{"horizontal_flip": true, "tokenizer": "word", "vocab_size": 2724, "encoder_kernel_size": 3, "encoder_avg_pool_shortcut": true, "text_encoder_causal": false, "text_encoder_mlp_ratio": 4, "text_encoder_parallel_block": false, "init": "xavier_uniform", "beta2": 0.99, "lr": 0.0016, "eps": 1e-08}
Rows from block 3 of the image encoder, named by matrix and row number. Rows with one number belong to one channel. Each number is 50 + 10 x the weight over its row's rms, rounded and kept within 0 to 99. All counts start at 0. After the name is the row's rms in percent of the matrix's.
# convs0: first 3x3 conv (encoder.blocks.3.convs.0.weight, 320x320x3x3), inputs 80-95, a 3x3 kernel for each
# convs1: second 3x3 conv (encoder.blocks.3.convs.1.weight, 320x320x3x3, transposed), outputs 80-95, a 3x3 kernel for each
convs0.292 111:62 38 33 55 47 58 38 44 56 56 39 59 62 55 39 53 45 41 42 67 52 41 50 60 60 40 54 52 50 60 64 47 58 68 58 60 38 46 51 47 47 42 52 49 47 58 53 65 48 58 68 50 38 72 45 42 35 47 53 58 56 61 49 60 62 49 57 61 52 57 54 68 50 39 65 40 48 50 57 47 48 56 45 56 50 48 49 33 50 42 45 42 60 43 57 38 72 31 64 57 59 37 51 59 63 57 63 53 65 55 39 43 47 57 51 70 53 57 58 30 57 44 58 38 55 56 49 54 54 43 63 64 46 53 46 58 50 30 57 49 62 59 38 60
convs1.292 104:36 53 43 52 62 55 44 53 54 62 59 57 48 52 49 71 59 41 51 43 55 70 56 62 50 59 42 58 50 37 39 64 45 43 47 56 49 51 42 50 58 49 50 59 43 77 39 51 54 56 55 47 65 42 47 49 54 52 54 64 65 67 42 60 67 50 53 56 41 53 43 37 57 63 38 60 35 49 54 46 53 52 67 58 46 54 47 30 42 54 51 47 60 61 50 49 35 44 25 59 86 31 50 47 59 62 39 30 50 48 61 48 54 77 33 39 47 50 40 53 43 52 53 50 43 52 49 48 45 37 45 38 67 51 43 50 45 73 65 46 52 54 52 58
convs0.293 102:52 38 66 38 73 66 41 48 36 59 39 36 54 53 42 49 58 54 34 28 56 33 34 50 75 46 42 29 65 53 45 59 46 58 43 54 20 42 41 56 48 49 47 52 60 47 54 40 43 60 43 21 49 57 62 66 43 40 38 33 34 52 64 42 64 47 39 55 44 56 37 43 55 40 53 56 44 41 32 45 62 51 48 66 46 43 62 57 55 45 54 42 48 53 35 55 43 37 58 42 56 54 43 56 55 45 70 58 42 45 39 24 53 49 50 54 72 52 53 48 42 72 52 37 43 45 55 46 41 68 42 48 60 41 54 54 50 43 59 42 46 67 43 40
convs1.293 102:53 65 65 53 63 68 66 57 64 41 60 40 52 56 42 53 57 54 64 48 60 48 60 57 39 60 37 53 41 36 58 57 41 63 64 60 62 67 56 41 27 43 48 41 60 49 64 52 50 40 66 41 51 56 48 47 44 55 37 58 43 40 41 65 50 54 39 48 35 63 49 44 61 74 48 58 60 47 54 44 31 42 59 61 59 53 42 53 55 39 55 57 42 47 48 44 48 50 60 45 58 51 56 45 54 53 41 40 51 66 49 50 49 45 57 54 28 45 50 45 46 29 55 59 52 61 42 48 48 44 35 48 44 41 32 82 55 39 51 50 59 66 39 59
convs0.294 090:52 43 47 40 65 41 53 46 62 40 56 39 36 50 35 55 44 51 45 45 50 60 48 54 29 48 48 39 45 30 40 42 47 40 75 58 35 58 54 61 55 45 68 58 49 57 47 47 59 63 41 43 47 32 42 43 58 43 45 33 59 57 50 52 64 43 44 63 44 49 65 51 43 48 50 54 37 45 52 58 63 40 56 64 27 66 42 44 44 49 54 20 58 31 33 32 60 43 35 45 39 28 61 44 58 61 51 59 56 61 63 38 66 40 60 40 29 55 83 43 62 60 35 60 62 50 59 55 61 77 53 69 50 44 37 44 56 50 54 52 54 44 44 53
convs1.294 093:24 49 28 52 41 32 47 33 28 52 65 37 40 65 55 39 40 31 39 50 27 57 54 66 58 51 51 47 47 57 61 64 42 65 58 50 33 51 52 46 59 54 45 56 58 51 47 54 40 46 45 57 39 43 66 51 50 40 49 42 65 63 63 62 68 39 50 51 51 63 56 48 53 40 43 47 48 47 36 40 57 61 32 43 69 47 50 54 62 63 54 58 47 62 55 66 36 47 46 55 36 26 39 46 45 57 65 44 40 29 33 43 49 34 60 58 53 50 39 41 52 52 61 43 57 62 43 42 59 66 58 53 42 55 52 80 32 35 50 48 42 44 59 62
convs0.295 106:44 64 54 71 48 47 50 45 43 42 55 58 45 50 40 62 47 39 50 52 44 59 49 46 49 56 56 51 51 46 42 31 47 30 50 70 59 46 50 62 39 43 56 51 62 43 58 40 52 52 51 58 55 40 47 61 60 36 48 58 59 42 45 71 46 59 49 47 55 47 60 63 57 68 42 56 57 47 53 54 49 40 51 65 56 48 55 45 65 40 57 42 63 51 47 47 54 63 47 47 44 39 65 56 41 46 69 45 46 45 38 43 51 65 46 52 55 46 31 64 70 51 46 56 56 37 43 62 49 58 29 57 74 48 52 47 37 47 63 49 47 49 40 67
convs1.295 104:69 70 40 46 67 47 58 49 62 66 41 34 57 41 49 69 56 54 59 31 55 45 60 49 49 56 57 57 46 50 42 47 50 50 40 49 71 49 53 32 41 50 45 40 63 45 45 40 54 46 48 37 50 49 37 58 48 38 28 43 23 53 29 49 46 55 51 48 57 69 64 41 54 55 64 51 52 60 57 69 38 49 65 54 57 48 59 57 69 39 32 47 33 39 41 53 56 57 46 40 46 61 48 39 39 36 38 45 55 52 38 40 40 42 36 45 64 60 53 50 31 31 47 47 52 45 44 73 62 47 52 52 43 39 44 50 45 69 58 59 74 47 49 59
convs0.296 095:69 44 46 51 47 66 63 54 66 49 60 47 59 46 57 59 66 67 35 73 52 62 33 47 49 53 71 41 49 64 61 23 36 52 48 50 57 38 63 50 62 51 58 43 44 44 51 53 40 45 54 71 59 70 56 63 45 43 49 50 46 69 46 36 39 63 40 52 41 40 39 43 58 67 43 29 61 50 53 48 56 49 51 56 40 34 56 42 40 47 38 36 42 63 47 58 57 65 44 52 44 44 76 67 71 48 47 51 40 62 43 61 61 45 59 52 41 45 40 46 36 43 39 44 46 48 36 47 40 44 56 47 51 68 57 56 50 56 25 49 44 54 53 45
convs1.296 100:53 54 63 41 73 50 60 55 43 47 53 66 50 47 44 40 54 49 46 37 37 46 29 36 39 33 40 39 70 58 38 38 38 42 69 39 45 58 46 49 55 54 50 55 39 47 51 53 47 39 50 38 39 59 53 55 42 38 55 39 59 47 50 44 47 51 52 51 55 52 52 52 56 56 72 52 49 53 64 62 48 47 30 29 32 56 34 32 51 40 32 39 39 45 57 46 51 42 57 61 55 60 38 46 40 58 53 16 50 39 40 50 24 54 43 66 67 41 43 42 42 53 56 47 53 48 50 48 50 55 49 72 59 50 51 66 44 48 56 38 22 41 35 42
convs0.297 108:43 54 56 42 44 47 47 44 54 63 68 44 72 58 53 35 57 43 44 55 48 33 54 61 61 27 51 51 52 37 45 35 53 51 41 50 46 43 58 40 52 42 43 60 45 55 41 50 48 55 34 46 71 46 38 46 43 54 54 39 43 44 61 50 48 43 50 63 64 39 48 61 32 38 71 35 55 57 43 33 54 37 51 35 49 43 34 32 42 51 46 63 58 66 61 40 64 42 61 42 51 57 43 45 41 55 63 34 41 50 43 69 53 60 43 54 47 44 53 46 51 39 51 56 51 32 60 51 57 58 49 60 44 45 45 45 45 61 31 56 62 33 42 56
convs1.297 102:48 41 53 38 48 48 52 50 58 65 39 56 41 77 58 58 37 57 44 61 49 58 61 59 44 49 52 59 54 45 47 45 71 45 33 65 47 43 56 62 52 54 45 63 56 60 60 52 49 57 46 50 70 50 50 54 46 36 47 43 58 49 41 33 56 70 40 48 44 42 51 52 52 53 31 59 41 44 52 56 44 35 55 42 41 42 43 60 33 41 46 55 44 30 59 61 49 45 57 52 47 39 52 55 43 31 51 41 63 59 47 54 44 61 44 45 51 57 62 61 25 52 56 44 45 50 62 52 33 54 56 52 41 57 54 42 54 47 37 62 39 46 61 45
convs0.298 092:44 53 29 54 54 35 68 43 42 38 54 38 63 47 42 42 58 42 65 56 50 47 52 51 50 51 39 51 50 59 46 28 47 60 50 31 57 53 45 58 58 59 67 51 64 55 57 59 52 56 29 60 47 46 40 53 48 48 60 48 50 49 56 74 59 35 34 42 52 43 42 47 33 57 67 50 57 36 42 71 59 66 50 29 52 39 53 35 44 44 62 46 40 68 40 63 70 49 42 61 53 50 52 39 37 59 52 50 74 55 43 24 64 51 35 41 33 64 49 44 43 62 40 56 42 66 71 73 46 46 56 65 44 40 61 58 47 49 50 46 63 30 56 42
convs1.298 100:40 63 42 50 66 37 42 35 37 54 41 61 54 51 40 52 60 52 55 63 63 47 58 49 61 74 68 38 48 64 41 52 44 25 37 47 40 49 58 45 51 44 55 53 26 52 59 54 47 53 49 39 47 50 47 59 47 48 49 46 42 44 39 57 55 49 65 60 71 78 69 44 51 65 57 59 63 49 59 53 37 42 49 37 65 51 29 80 45 41 39 38 43 66 68 48 71 69 40 35 49 53 43 47 54 39 70 62 40 64 52 47 39 54 81 47 56 53 41 39 50 52 47 61 51 55 48 47 48 54 53 59 61 54 53 65 47 55 50 63 67 31 44 78
convs0.299 085:37 41 48 58 50 39 50 58 29 50 78 61 40 63 68 73 47 48 61 51 48 50 33 50 48 44 45 33 45 49 60 49 49 47 54 39 45 59 56 32 47 48 45 42 46 58 48 50 49 51 47 47 33 45 47 43 46 44 50 35 39 44 65 51 53 55 56 56 52 40 45 49 43 57 76 78 72 65 67 56 38 64 57 54 55 38 64 43 44 38 49 39 66 42 54 58 41 47 30 62 47 46 50 49 48 48 48 58 48 54 61 49 52 58 48 54 46 34 44 45 35 37 44 50 52 47 49 50 33 50 40 47 31 35 33 33 51 54 44 54 43 76 48 52
convs1.299 093:57 53 42 56 40 43 47 61 54 71 59 40 59 47 37 72 41 39 40 45 45 49 45 38 38 33 33 33 46 63 52 56 51 40 63 51 58 40 40 66 45 43 58 48 50 51 55 49 42 52 50 46 61 66 71 66 54 50 52 51 57 50 49 68 59 69 36 56 48 38 41 43 69 64 62 65 68 59 40 39 59 43 55 54 57 42 51 71 49 52 51 48 61 35 52 52 35 22 44 69 52 60 41 40 57 51 33 31 55 47 65 40 53 46 35 64 38 52 35 31 44 52 43 58 58 48 55 62 44 52 58 53 49 46 51 41 59 77 45 49 59 37 45 45
convs0.300 089:54 48 39 55 49 43 43 35 50 77 53 63 45 70 62 37 53 35 53 52 52 47 48 37 36 40 36 36 49 48 59 50 61 61 51 55 43 47 51 47 56 42 50 33 36 42 59 39 51 55 63 39 48 63 52 68 65 60 53 59 51 38 40 51 62 47 49 60 51 50 45 45 54 51 45 55 56 40 53 40 55 39 50 47 40 50 59 57 42 60 38 38 46 49 53 40 36 42 71 36 47 62 35 57 54 54 46 52 71 30 67 51 29 64 49 74 42 52 67 43 46 42 44 50 39 54 46 50 53 38 52 48 66 61 54 52 60 57 54 58 64 39 36 28
convs1.300 095:40 39 46 52 37 36 56 60 43 41 48 45 59 49 43 31 59 50 46 53 42 29 32 40 55 48 45 48 58 38 48 62 46 45 56 59 72 55 48 51 59 54 55 45 47 47 48 50 39 42 40 62 46 32 68 52 71 49 65 54 53 44 53 48 39 36 50 47 51 52 40 34 47 56 75 51 50 59 55 63 49 50 50 54 44 51 40 50 49 51 32 63 47 45 38 30 41 48 37 60 52 53 45 42 67 69 63 49 55 45 53 54 44 58 35 53 51 62 59 59 41 56 49 39 32 51 42 54 50 40 54 48 42 41 44 61 46 51 56 49 42 34 45 40
convs0.301 090:59 57 46 36 54 32 32 46 49 35 41 56 45 50 55 49 43 45 53 50 58 60 56 52 69 51 67 36 52 40 50 45 57 52 49 39 57 67 44 47 41 48 59 48 37 43 55 29 51 39 38 47 45 38 52 25 54 42 55 36 58 52 61 66 50 45 42 42 66 50 28 73 62 37 53 42 55 65 37 63 48 45 71 36 60 55 61 51 50 46 52 39 57 51 50 63 62 49 36 70 54 54 45 59 47 40 55 52 28 27 36 32 38 60 49 41 48 54 34 43 63 46 51 47 49 43 40 46 59 47 57 40 52 56 37 62 47 44 42 53 58 73 53 58
convs1.301 098:66 49 65 37 42 38 51 54 59 48 45 43 38 28 39 43 49 53 62 52 53 52 68 55 54 38 47 47 45 63 25 52 50 38 47 57 51 45 52 38 47 43 42 35 46 59 50 52 45 51 48 38 40 64 36 46 43 57 41 54 32 44 50 44 41 48 48 50 79 39 42 58 34 48 38 47 32 36 46 45 73 53 56 36 29 61 37 42 45 37 50 47 57 53 42 53 44 49 50 52 49 41 57 45 46 52 67 60 40 45 49 45 40 61 47 52 57 60 63 34 64 53 46 55 53 58 53 35 56 54 43 38 57 48 53 41 59 37 52 46 57 49 59 59
convs0.302 102:48 48 57 66 56 39 49 58 54 53 45 61 48 47 44 32 42 49 37 56 30 40 64 61 66 59 44 59 51 62 37 59 55 58 45 62 51 37 45 64 61 48 70 70 35 64 52 33 56 43 53 65 44 51 42 44 50 56 50 38 56 56 53 51 41 56 53 61 38 40 47 62 62 57 55 48 50 45 25 63 44 46 43 53 53 41 45 59 57 35 54 44 41 53 45 69 43 45 48 48 51 46 39 39 62 44 70 20 47 47 42 47 57 55 70 39 33 40 56 60 36 45 49 55 45 45 57 42 49 35 23 44 35 53 42 76 51 33 68 44 63 45 46 51
convs1.302 101:44 61 34 48 44 65 62 59 64 55 44 57 61 52 50 45 66 49 53 47 51 37 46 61 71 43 45 51 45 32 54 31 58 46 55 41 39 39 35 71 53 43 47 49 33 59 64 50 48 53 51 46 46 39 53 59 43 50 45 30 40 49 45 35 41 73 56 39 51 58 41 58 61 60 45 67 59 50 40 40 63 36 57 51 53 50 36 42 36 47 53 59 46 40 52 56 35 54 56 38 64 29 59 60 29 49 49 25 45 35 44 43 26 56 38 36 63 27 56 51 43 33 51 49 57 53 42 52 69 40 57 33 47 37 38 56 55 46 49 60 39 54 51 31
convs0.303 121:42 58 41 47 50 44 38 48 59 59 59 43 52 74 73 47 65 61 62 65 46 45 61 58 55 50 42 58 48 48 49 56 53 43 73 59 34 66 67 48 65 45 61 52 51 42 51 61 73 33 68 54 38 35 31 62 40 63 45 59 64 55 70 58 53 54 63 56 29 84 47 41 68 39 43 51 44 58 48 52 37 55 58 52 53 45 48 51 58 42 42 40 61 48 36 45 47 62 62 39 56 33 51 56 57 45 50 61 54 49 46 52 41 46 46 45 53 68 66 38 54 44 56 56 46 45 71 50 71 52 54 45 61 45 63 42 45 39 36 50 73 53 42 51
convs1.303 112:41 50 31 52 49 50 64 52 64 55 51 51 69 48 36 70 75 31 43 45 48 46 49 63 59 56 43 42 63 43 69 57 48 39 55 40 54 58 32 51 51 59 65 47 49 39 34 48 45 66 53 52 45 56 43 47 56 56 59 55 47 44 63 55 62 48 52 57 69 46 47 41 58 50 56 68 56 51 40 51 62 49 54 45 47 50 53 38 57 39 37 65 41 48 52 50 44 43 44 34 48 40 46 52 47 62 72 34 53 44 61 68 46 51 60 53 27 58 49 38 53 54 18 70 53 41 59 67 50 60 60 47 63 41 37 51 47 57 46 44 45 34 54 56
convs0.304 096:48 56 44 45 37 57 29 41 54 36 58 62 35 33 48 51 65 45 56 61 64 48 56 76 52 39 42 51 54 56 58 65 46 44 24 38 49 49 60 46 51 43 47 52 68 51 42 40 49 66 39 45 44 75 57 59 49 55 48 54 28 46 53 50 53 46 49 51 32 62 41 49 71 40 57 50 49 53 41 46 53 42 61 52 61 46 63 39 58 42 64 63 58 39 39 49 66 50 47 41 48 48 60 70 48 58 57 43 49 41 47 61 51 48 35 53 53 41 47 42 44 43 43 53 67 54 65 24 46 78 69 68 69 54 59 46 58 53 53 57 43 38 41 42
convs1.304 098:60 51 53 33 69 55 47 38 58 56 48 53 37 33 40 59 60 40 56 69 65 42 42 51 40 51 61 49 50 52 54 30 50 58 52 49 43 48 45 57 47 52 52 59 48 52 39 53 51 44 63 47 57 47 58 51 31 39 40 54 42 54 45 42 51 58 38 48 54 45 20 38 63 46 49 48 58 70 43 61 43 63 50 58 50 51 51 47 48 58 71 50 60 68 58 48 30 43 19 49 54 44 59 54 52 47 48 47 47 62 65 51 47 45 33 48 50 40 47 63 51 51 45 55 60 44 43 39 50 56 37 33 43 41 53 50 51 51 43 31 29 48 47 50
convs0.305 096:55 50 46 43 40 58 54 39 34 57 38 53 67 45 57 56 54 43 55 41 39 46 38 43 50 48 41 48 41 41 45 50 36 48 48 39 38 40 52 41 46 55 62 51 40 48 36 48 41 37 55 53 50 44 47 62 51 61 57 59 49 61 37 64 33 41 51 43 58 33 59 50 58 61 45 36 31 56 61 72 77 42 56 52 48 55 45 52 47 69 37 54 46 35 45 45 52 63 45 55 69 70 50 59 50 56 38 55 40 58 51 64 34 36 34 37 61 55 59 62 55 68 56 47 49 60 56 58 33 43 42 55 42 53 53 39 55 38 38 37 52 48 38 47
convs1.305 100:32 46 43 41 50 49 56 47 63 58 67 63 50 60 55 47 42 48 53 39 49 65 61 57 56 60 59 62 61 53 40 57 43 37 57 45 48 47 59 69 37 35 63 44 46 49 54 41 34 62 60 50 38 48 47 54 58 50 61 53 54 58 54 58 47 56 41 26 63 43 55 58 51 59 59 48 44 46 49 39 47 43 55 70 45 53 47 55 68 55 38 43 45 55 47 73 54 54 57 39 55 33 51 37 28 40 49 43 40 48 62 26 54 56 43 62 75 41 42 60 71 48 63 34 52 42 41 45 64 36 52 58 41 51 49 55 65 64 48 59 40 56 35 75
convs0.306 085:60 38 50 44 34 54 40 42 34 51 49 52 70 57 33 54 53 56 45 55 37 51 60 39 53 62 51 35 36 59 53 35 73 67 34 38 54 47 49 60 55 48 46 49 53 39 41 41 44 37 60 52 43 55 48 45 65 55 63 51 44 52 59 50 56 42 38 44 34 50 49 46 47 43 50 54 52 58 47 68 46 61 48 63 50 73 58 47 49 59 56 48 54 56 57 70 52 43 68 56 52 65 54 63 60 46 41 61 55 43 53 36 43 40 43 33 49 51 56 36 40 40 50 44 40 53 31 40 54 53 69 36 51 59 57 76 54 39 52 37 57 63 40 57
convs1.306 097:40 57 56 57 56 52 46 66 57 49 18 53 59 57 61 44 53 73 44 37 47 44 49 34 60 40 49 54 60 53 41 38 74 54 64 56 50 55 30 58 50 47 55 53 57 40 40 52 33 40 46 36 63 38 48 59 66 66 55 65 73 67 44 53 34 40 44 39 47 54 47 43 35 64 58 72 60 61 56 65 45 72 39 55 52 53 63 41 53 63 62 36 74 62 50 28 64 50 49 44 40 39 49 46 30 61 62 61 58 52 49 35 61 44 28 42 52 53 45 57 48 30 67 56 33 47 40 52 39 29 41 62 40 64 47 37 46 57 35 46 62 46 60 62
convs0.307 099:48 57 40 44 41 62 66 71 52 53 55 50 55 47 58 42 40 54 54 49 46 42 45 51 49 54 59 40 53 67 50 66 39 54 62 34 45 56 65 51 50 54 71 53 43 53 58 34 52 54 56 43 39 40 58 50 32 54 42 51 39 57 47 45 54 64 44 41 56 38 57 46 45 41 54 48 54 53 43 64 61 49 48 50 56 73 60 50 42 34 35 46 51 59 46 48 42 59 45 51 49 44 49 54 51 33 55 37 69 58 46 51 49 48 41 62 36 40 48 47 53 47 46 49 41 40 47 49 58 40 44 62 46 43 46 70 44 48 51 56 33 46 53 59
convs1.307 102:64 49 33 60 45 50 50 39 46 46 66 36 40 48 45 57 40 57 43 38 63 69 60 53 58 45 55 65 47 56 55 42 54 48 49 68 56 51 44 49 48 69 38 40 62 56 26 63 45 30 61 52 42 51 55 41 61 40 56 57 48 76 57 49 60 40 42 64 50 41 65 46 51 38 62 43 56 64 60 71 39 59 52 47 45 55 37 43 57 63 39 43 43 52 38 56 49 62 49 45 33 53 42 33 48 46 49 66 59 18 50 59 43 43 57 71 47 59 40 53 49 52 47 50 42 59 51 39 51 61 59 44 41 44 47 31 77 56 56 46 51 57 34 56
convs0.308 105:50 62 39 40 43 60 45 53 67 46 20 31 57 35 52 67 51 44 36 48 53 40 46 48 48 40 43 59 35 67 46 37 52 38 69 44 69 64 71 57 59 64 43 58 41 44 51 55 44 44 43 40 34 58 37 50 50 61 37 52 44 47 66 27 66 60 51 33 54 38 57 42 41 45 57 65 72 46 51 52 50 68 53 52 45 56 57 34 59 46 46 44 61 54 62 44 36 53 56 54 48 64 63 55 49 47 51 48 42 57 60 51 53 48 67 55 52 58 48 43 51 63 42 60 51 57 35 49 63 48 47 48 43 61 39 59 34 40 53 45 58 61 39 36
convs1.308 104:62 52 55 43 40 26 53 52 52 63 48 42 59 52 68 53 58 59 40 46 53 47 46 55 43 53 58 42 48 64 79 58 26 56 67 43 60 42 52 84 60 54 72 52 56 40 56 73 47 64 63 60 56 44 52 49 50 55 55 59 45 55 52 56 51 56 56 72 46 70 50 56 39 55 47 66 47 65 52 71 78 57 53 46 52 73 62 43 51 58 45 33 45 46 64 58 45 48 47 34 58 29 38 52 51 61 67 58 45 45 54 47 37 53 43 40 51 42 48 47 38 49 52 54 50 56 32 41 61 41 58 40 48 49 61 55 54 54 40 59 47 46 51 43
convs0.309 110:37 51 49 51 46 41 74 46 45 48 18 53 51 34 41 45 53 62 38 57 63 53 55 40 62 50 51 43 47 57 59 51 32 71 50 54 59 47 45 42 49 57 68 64 46 49 53 56 51 44 62 55 37 58 39 51 43 65 53 72 35 40 53 50 47 38 44 36 40 64 59 45 53 51 47 45 51 52 58 52 59 39 43 34 57 51 38 43 44 40 52 42 35 57 48 54 45 42 60 57 48 29 66 63 47 48 45 35 34 55 38 48 75 28 31 47 52 46 35 36 60 43 45 49 37 39 58 57 53 34 47 42 46 50 48 59 44 46 51 48 62 61 35 45
convs1.309 106:46 45 40 60 35 35 36 27 59 37 43 43 50 42 61 51 60 57 49 50 56 60 49 57 42 48 47 39 62 49 42 61 63 46 38 72 41 42 50 42 49 45 52 45 44 41 37 38 50 50 49 65 45 42 35 36 62 46 51 58 44 53 48 43 52 64 67 45 51 42 51 42 72 67 42 51 50 44 57 37 55 50 50 51 45 58 54 45 58 35 31 52 35 77 48 35 42 49 49 49 38 29 49 57 32 42 41 38 33 48 45 49 42 58 46 50 62 28 52 48 39 65 54 47 49 49 45 50 49 37 65 57 40 37 54 46 57 52 37 55 42 52 47 53
convs0.310 099:48 47 51 38 56 50 42 56 43 58 53 46 57 61 54 41 56 57 57 49 62 50 51 46 59 55 30 44 72 45 43 57 44 46 49 56 59 39 34 48 56 53 54 66 58 52 63 43 53 54 31 31 46 59 46 43 68 43 60 45 59 69 53 44 46 49 61 57 48 40 43 59 45 51 63 37 45 41 55 53 52 38 44 66 34 49 36 44 51 41 41 30 59 46 47 52 43 37 39 57 49 53 59 49 51 34 75 69 50 52 54 42 58 40 53 46 46 63 40 59 49 48 58 37 56 49 52 53 63 52 50 37 48 47 49 62 56 35 59 48 63 49 53 53
convs1.310 101:41 65 72 38 44 56 47 52 69 53 60 44 58 62 53 59 50 41 48 45 47 57 57 43 74 55 61 48 60 52 47 71 55 56 56 56 49 48 50 57 60 61 43 56 48 46 53 54 60 55 43 57 34 54 60 63 46 41 54 58 56 58 70 58 51 52 65 60 65 56 30 44 50 46 58 54 40 36 48 47 52 53 48 62 35 60 60 45 60 54 25 52 36 59 54 57 55 59 51 40 46 62 18 40 33 28 52 45 35 49 52 60 52 50 53 60 61 38 48 43 47 59 48 33 46 59 48 51 48 44 60 57 54 62 54 44 35 48 56 36 42 50 41 47
convs0.311 104:39 55 51 51 38 57 45 62 58 59 53 60 51 35 60 55 53 53 41 47 44 53 46 63 52 51 52 43 57 56 38 55 73 50 63 59 22 55 66 57 61 50 43 49 51 49 43 54 49 51 51 56 47 60 45 49 51 52 45 69 41 52 56 49 41 47 52 25 59 52 49 53 52 32 53 59 46 32 45 44 55 41 20 47 46 56 43 41 37 34 49 70 54 62 41 57 58 30 49 53 55 41 70 39 43 41 58 37 43 40 58 56 49 30 38 37 30 52 51 46 57 62 49 52 58 50 66 50 46 29 42 58 62 42 44 50 42 61 29 43 58 33 31 48
convs1.311 101:39 53 53 50 41 54 57 47 62 57 44 45 59 51 49 49 42 49 35 72 65 53 64 50 54 61 57 41 67 44 44 60 59 62 60 46 69 50 51 62 53 38 62 45 41 40 28 49 55 35 42 45 51 40 39 51 36 42 57 62 38 60 42 41 53 66 49 75 47 61 73 56 38 45 42 61 38 62 42 55 72 57 64 35 51 44 44 53 64 42 45 66 39 40 65 55 52 51 62 43 32 43 48 61 45 49 70 37 47 54 66 40 54 39 46 46 66 41 50 25 61 51 24 42 49 44 54 54 49 44 48 44 45 46 51 42 31 39 57 39 48 57 47 51
convs0.312 101:68 60 54 39 58 42 51 37 41 55 54 54 55 46 41 51 54 47 61 28 47 37 46 60 40 34 54 39 30 68 45 36 62 53 47 54 59 64 46 45 68 49 45 65 52 45 67 58 36 33 53 38 48 56 46 40 58 54 59 42 64 47 48 60 31 60 63 49 40 41 52 33 39 59 40 61 46 54 49 56 51 47 44 32 40 24 34 54 31 44 59 57 36 60 66 58 50 58 37 54 52 43 67 54 37 25 72 36 70 56 45 51 51 49 39 62 48 63 55 49 49 45 34 38 64 54 60 36 51 53 62 46 44 48 35 50 37 48 41 47 55 51 63 47
convs1.312 099:51 58 62 52 64 45 50 35 51 32 58 81 45 55 56 52 44 44 62 40 55 37 66 62 49 57 58 34 52 56 33 60 44 51 40 55 71 51 52 51 42 57 41 47 43 51 59 55 52 45 61 59 44 42 57 59 55 67 47 52 32 49 46 48 35 44 40 52 51 46 78 44 57 59 66 62 61 69 42 67 70 45 41 50 55 71 46 41 57 42 56 44 61 51 65 45 54 42 49 42 41 58 45 57 43 42 56 42 49 36 49 56 64 52 52 49 47 56 52 55 42 70 48 42 41 64 51 57 62 60 54 66 50 60 53 57 56 52 57 35 51 73 34 58
convs0.313 091:45 42 43 45 50 36 61 58 45 61 58 51 68 46 65 50 58 42 26 35 41 56 49 49 39 65 54 46 70 29 40 57 47 48 53 46 58 41 63 62 55 51 56 45 38 37 60 33 51 47 43 30 45 52 31 56 32 47 60 55 35 52 48 52 41 49 45 11 53 60 32 66 54 52 56 44 46 45 54 39 59 50 48 52 61 41 59 57 44 49 44 61 59 54 43 61 52 52 43 56 42 48 62 59 52 58 33 71 43 52 46 55 55 44 51 52 54 62 42 49 60 44 67 37 48 56 48 42 51 48 47 45 37 38 72 48 56 46 35 45 63 36 39 38
convs1.313 096:47 41 47 39 58 28 53 43 51 39 49 53 62 55 42 48 45 44 59 44 61 67 40 38 33 50 46 60 56 37 50 49 47 52 54 44 41 62 50 56 56 53 35 59 43 58 47 56 50 61 64 51 58 36 43 38 51 43 37 44 46 49 63 54 61 64 55 57 46 38 45 49 58 43 71 33 59 51 56 36 49 43 62 65 29 46 53 43 55 46 49 57 56 54 77 42 49 55 54 37 46 43 50 57 41 45 32 52 57 40 53 56 62 65 45 40 51 45 50 35 36 70 55 51 55 60 47 50 51 72 48 54 57 57 48 54 57 46 52 48 70 55 56 56
convs0.314 091:56 44 56 50 51 54 52 50 43 40 43 51 54 33 53 58 53 60 62 55 41 52 64 56 49 47 44 61 44 41 42 61 25 37 52 50 50 43 60 56 56 52 49 67 35 49 45 42 56 48 57 54 62 65 49 56 50 37 41 63 45 38 42 51 45 45 53 58 41 47 59 63 62 45 48 45 54 55 65 57 67 48 64 44 46 47 46 30 54 56 44 54 50 43 74 40 53 50 51 46 54 62 44 43 66 40 33 46 51 54 52 70 58 62 49 65 36 60 56 60 57 44 33 46 33 46 35 45 66 49 41 32 45 49 53 37 61 48 69 54 59 48 50 47
convs1.314 097:62 32 49 55 46 44 61 64 53 38 45 47 51 38 44 62 39 43 53 49 42 53 64 52 53 48 63 46 44 46 37 48 52 60 76 54 46 41 57 67 58 34 42 50 40 53 49 52 30 44 50 45 47 60 43 55 47 43 36 39 40 40 42 62 44 36 40 57 61 68 42 49 69 44 48 55 51 42 72 43 53 55 37 63 38 42 53 59 44 51 59 45 40 59 40 43 44 67 50 35 54 58 54 56 41 59 58 43 55 46 44 54 49 43 52 33 47 45 61 43 56 64 59 58 51 45 55 34 54 54 62 59 56 61 48 41 41 37 49 42 45 36 42 70
convs0.315 086:47 58 55 40 42 41 38 56 66 58 55 66 42 42 48 37 45 41 46 42 59 43 44 48 51 58 39 41 60 51 30 63 53 40 36 64 41 34 40 46 37 32 52 46 47 52 36 39 45 56 48 58 70 58 51 41 50 46 46 48 63 53 60 43 76 58 53 44 52 58 60 58 59 49 57 57 54 43 54 52 45 62 54 52 54 46 57 44 42 65 43 55 54 45 47 40 56 42 55 38 43 51 60 31 54 52 48 38 50 54 57 35 40 49 67 40 55 31 45 36 37 41 36 42 43 42 56 54 63 53 44 32 61 61 71 58 47 40 50 43 51 48 36 53
convs1.315 093:48 37 46 53 53 35 60 58 39 58 53 51 58 73 46 58 67 60 53 51 66 53 51 65 52 47 49 28 49 57 47 42 59 59 36 62 57 63 66 51 49 60 51 51 54 55 36 45 59 57 71 51 58 55 45 57 61 45 53 53 64 54 38 62 69 54 45 61 46 50 43 41 54 43 35 48 38 55 45 44 47 58 31 38 66 47 30 48 58 49 67 35 33 59 58 46 51 43 48 43 70 59 58 59 43 41 69 40 59 44 47 61 54 54 52 33 39 58 58 48 54 43 54 50 53 52 64 41 43 55 74 64 62 58 55 45 44 50 52 51 52 49 48 56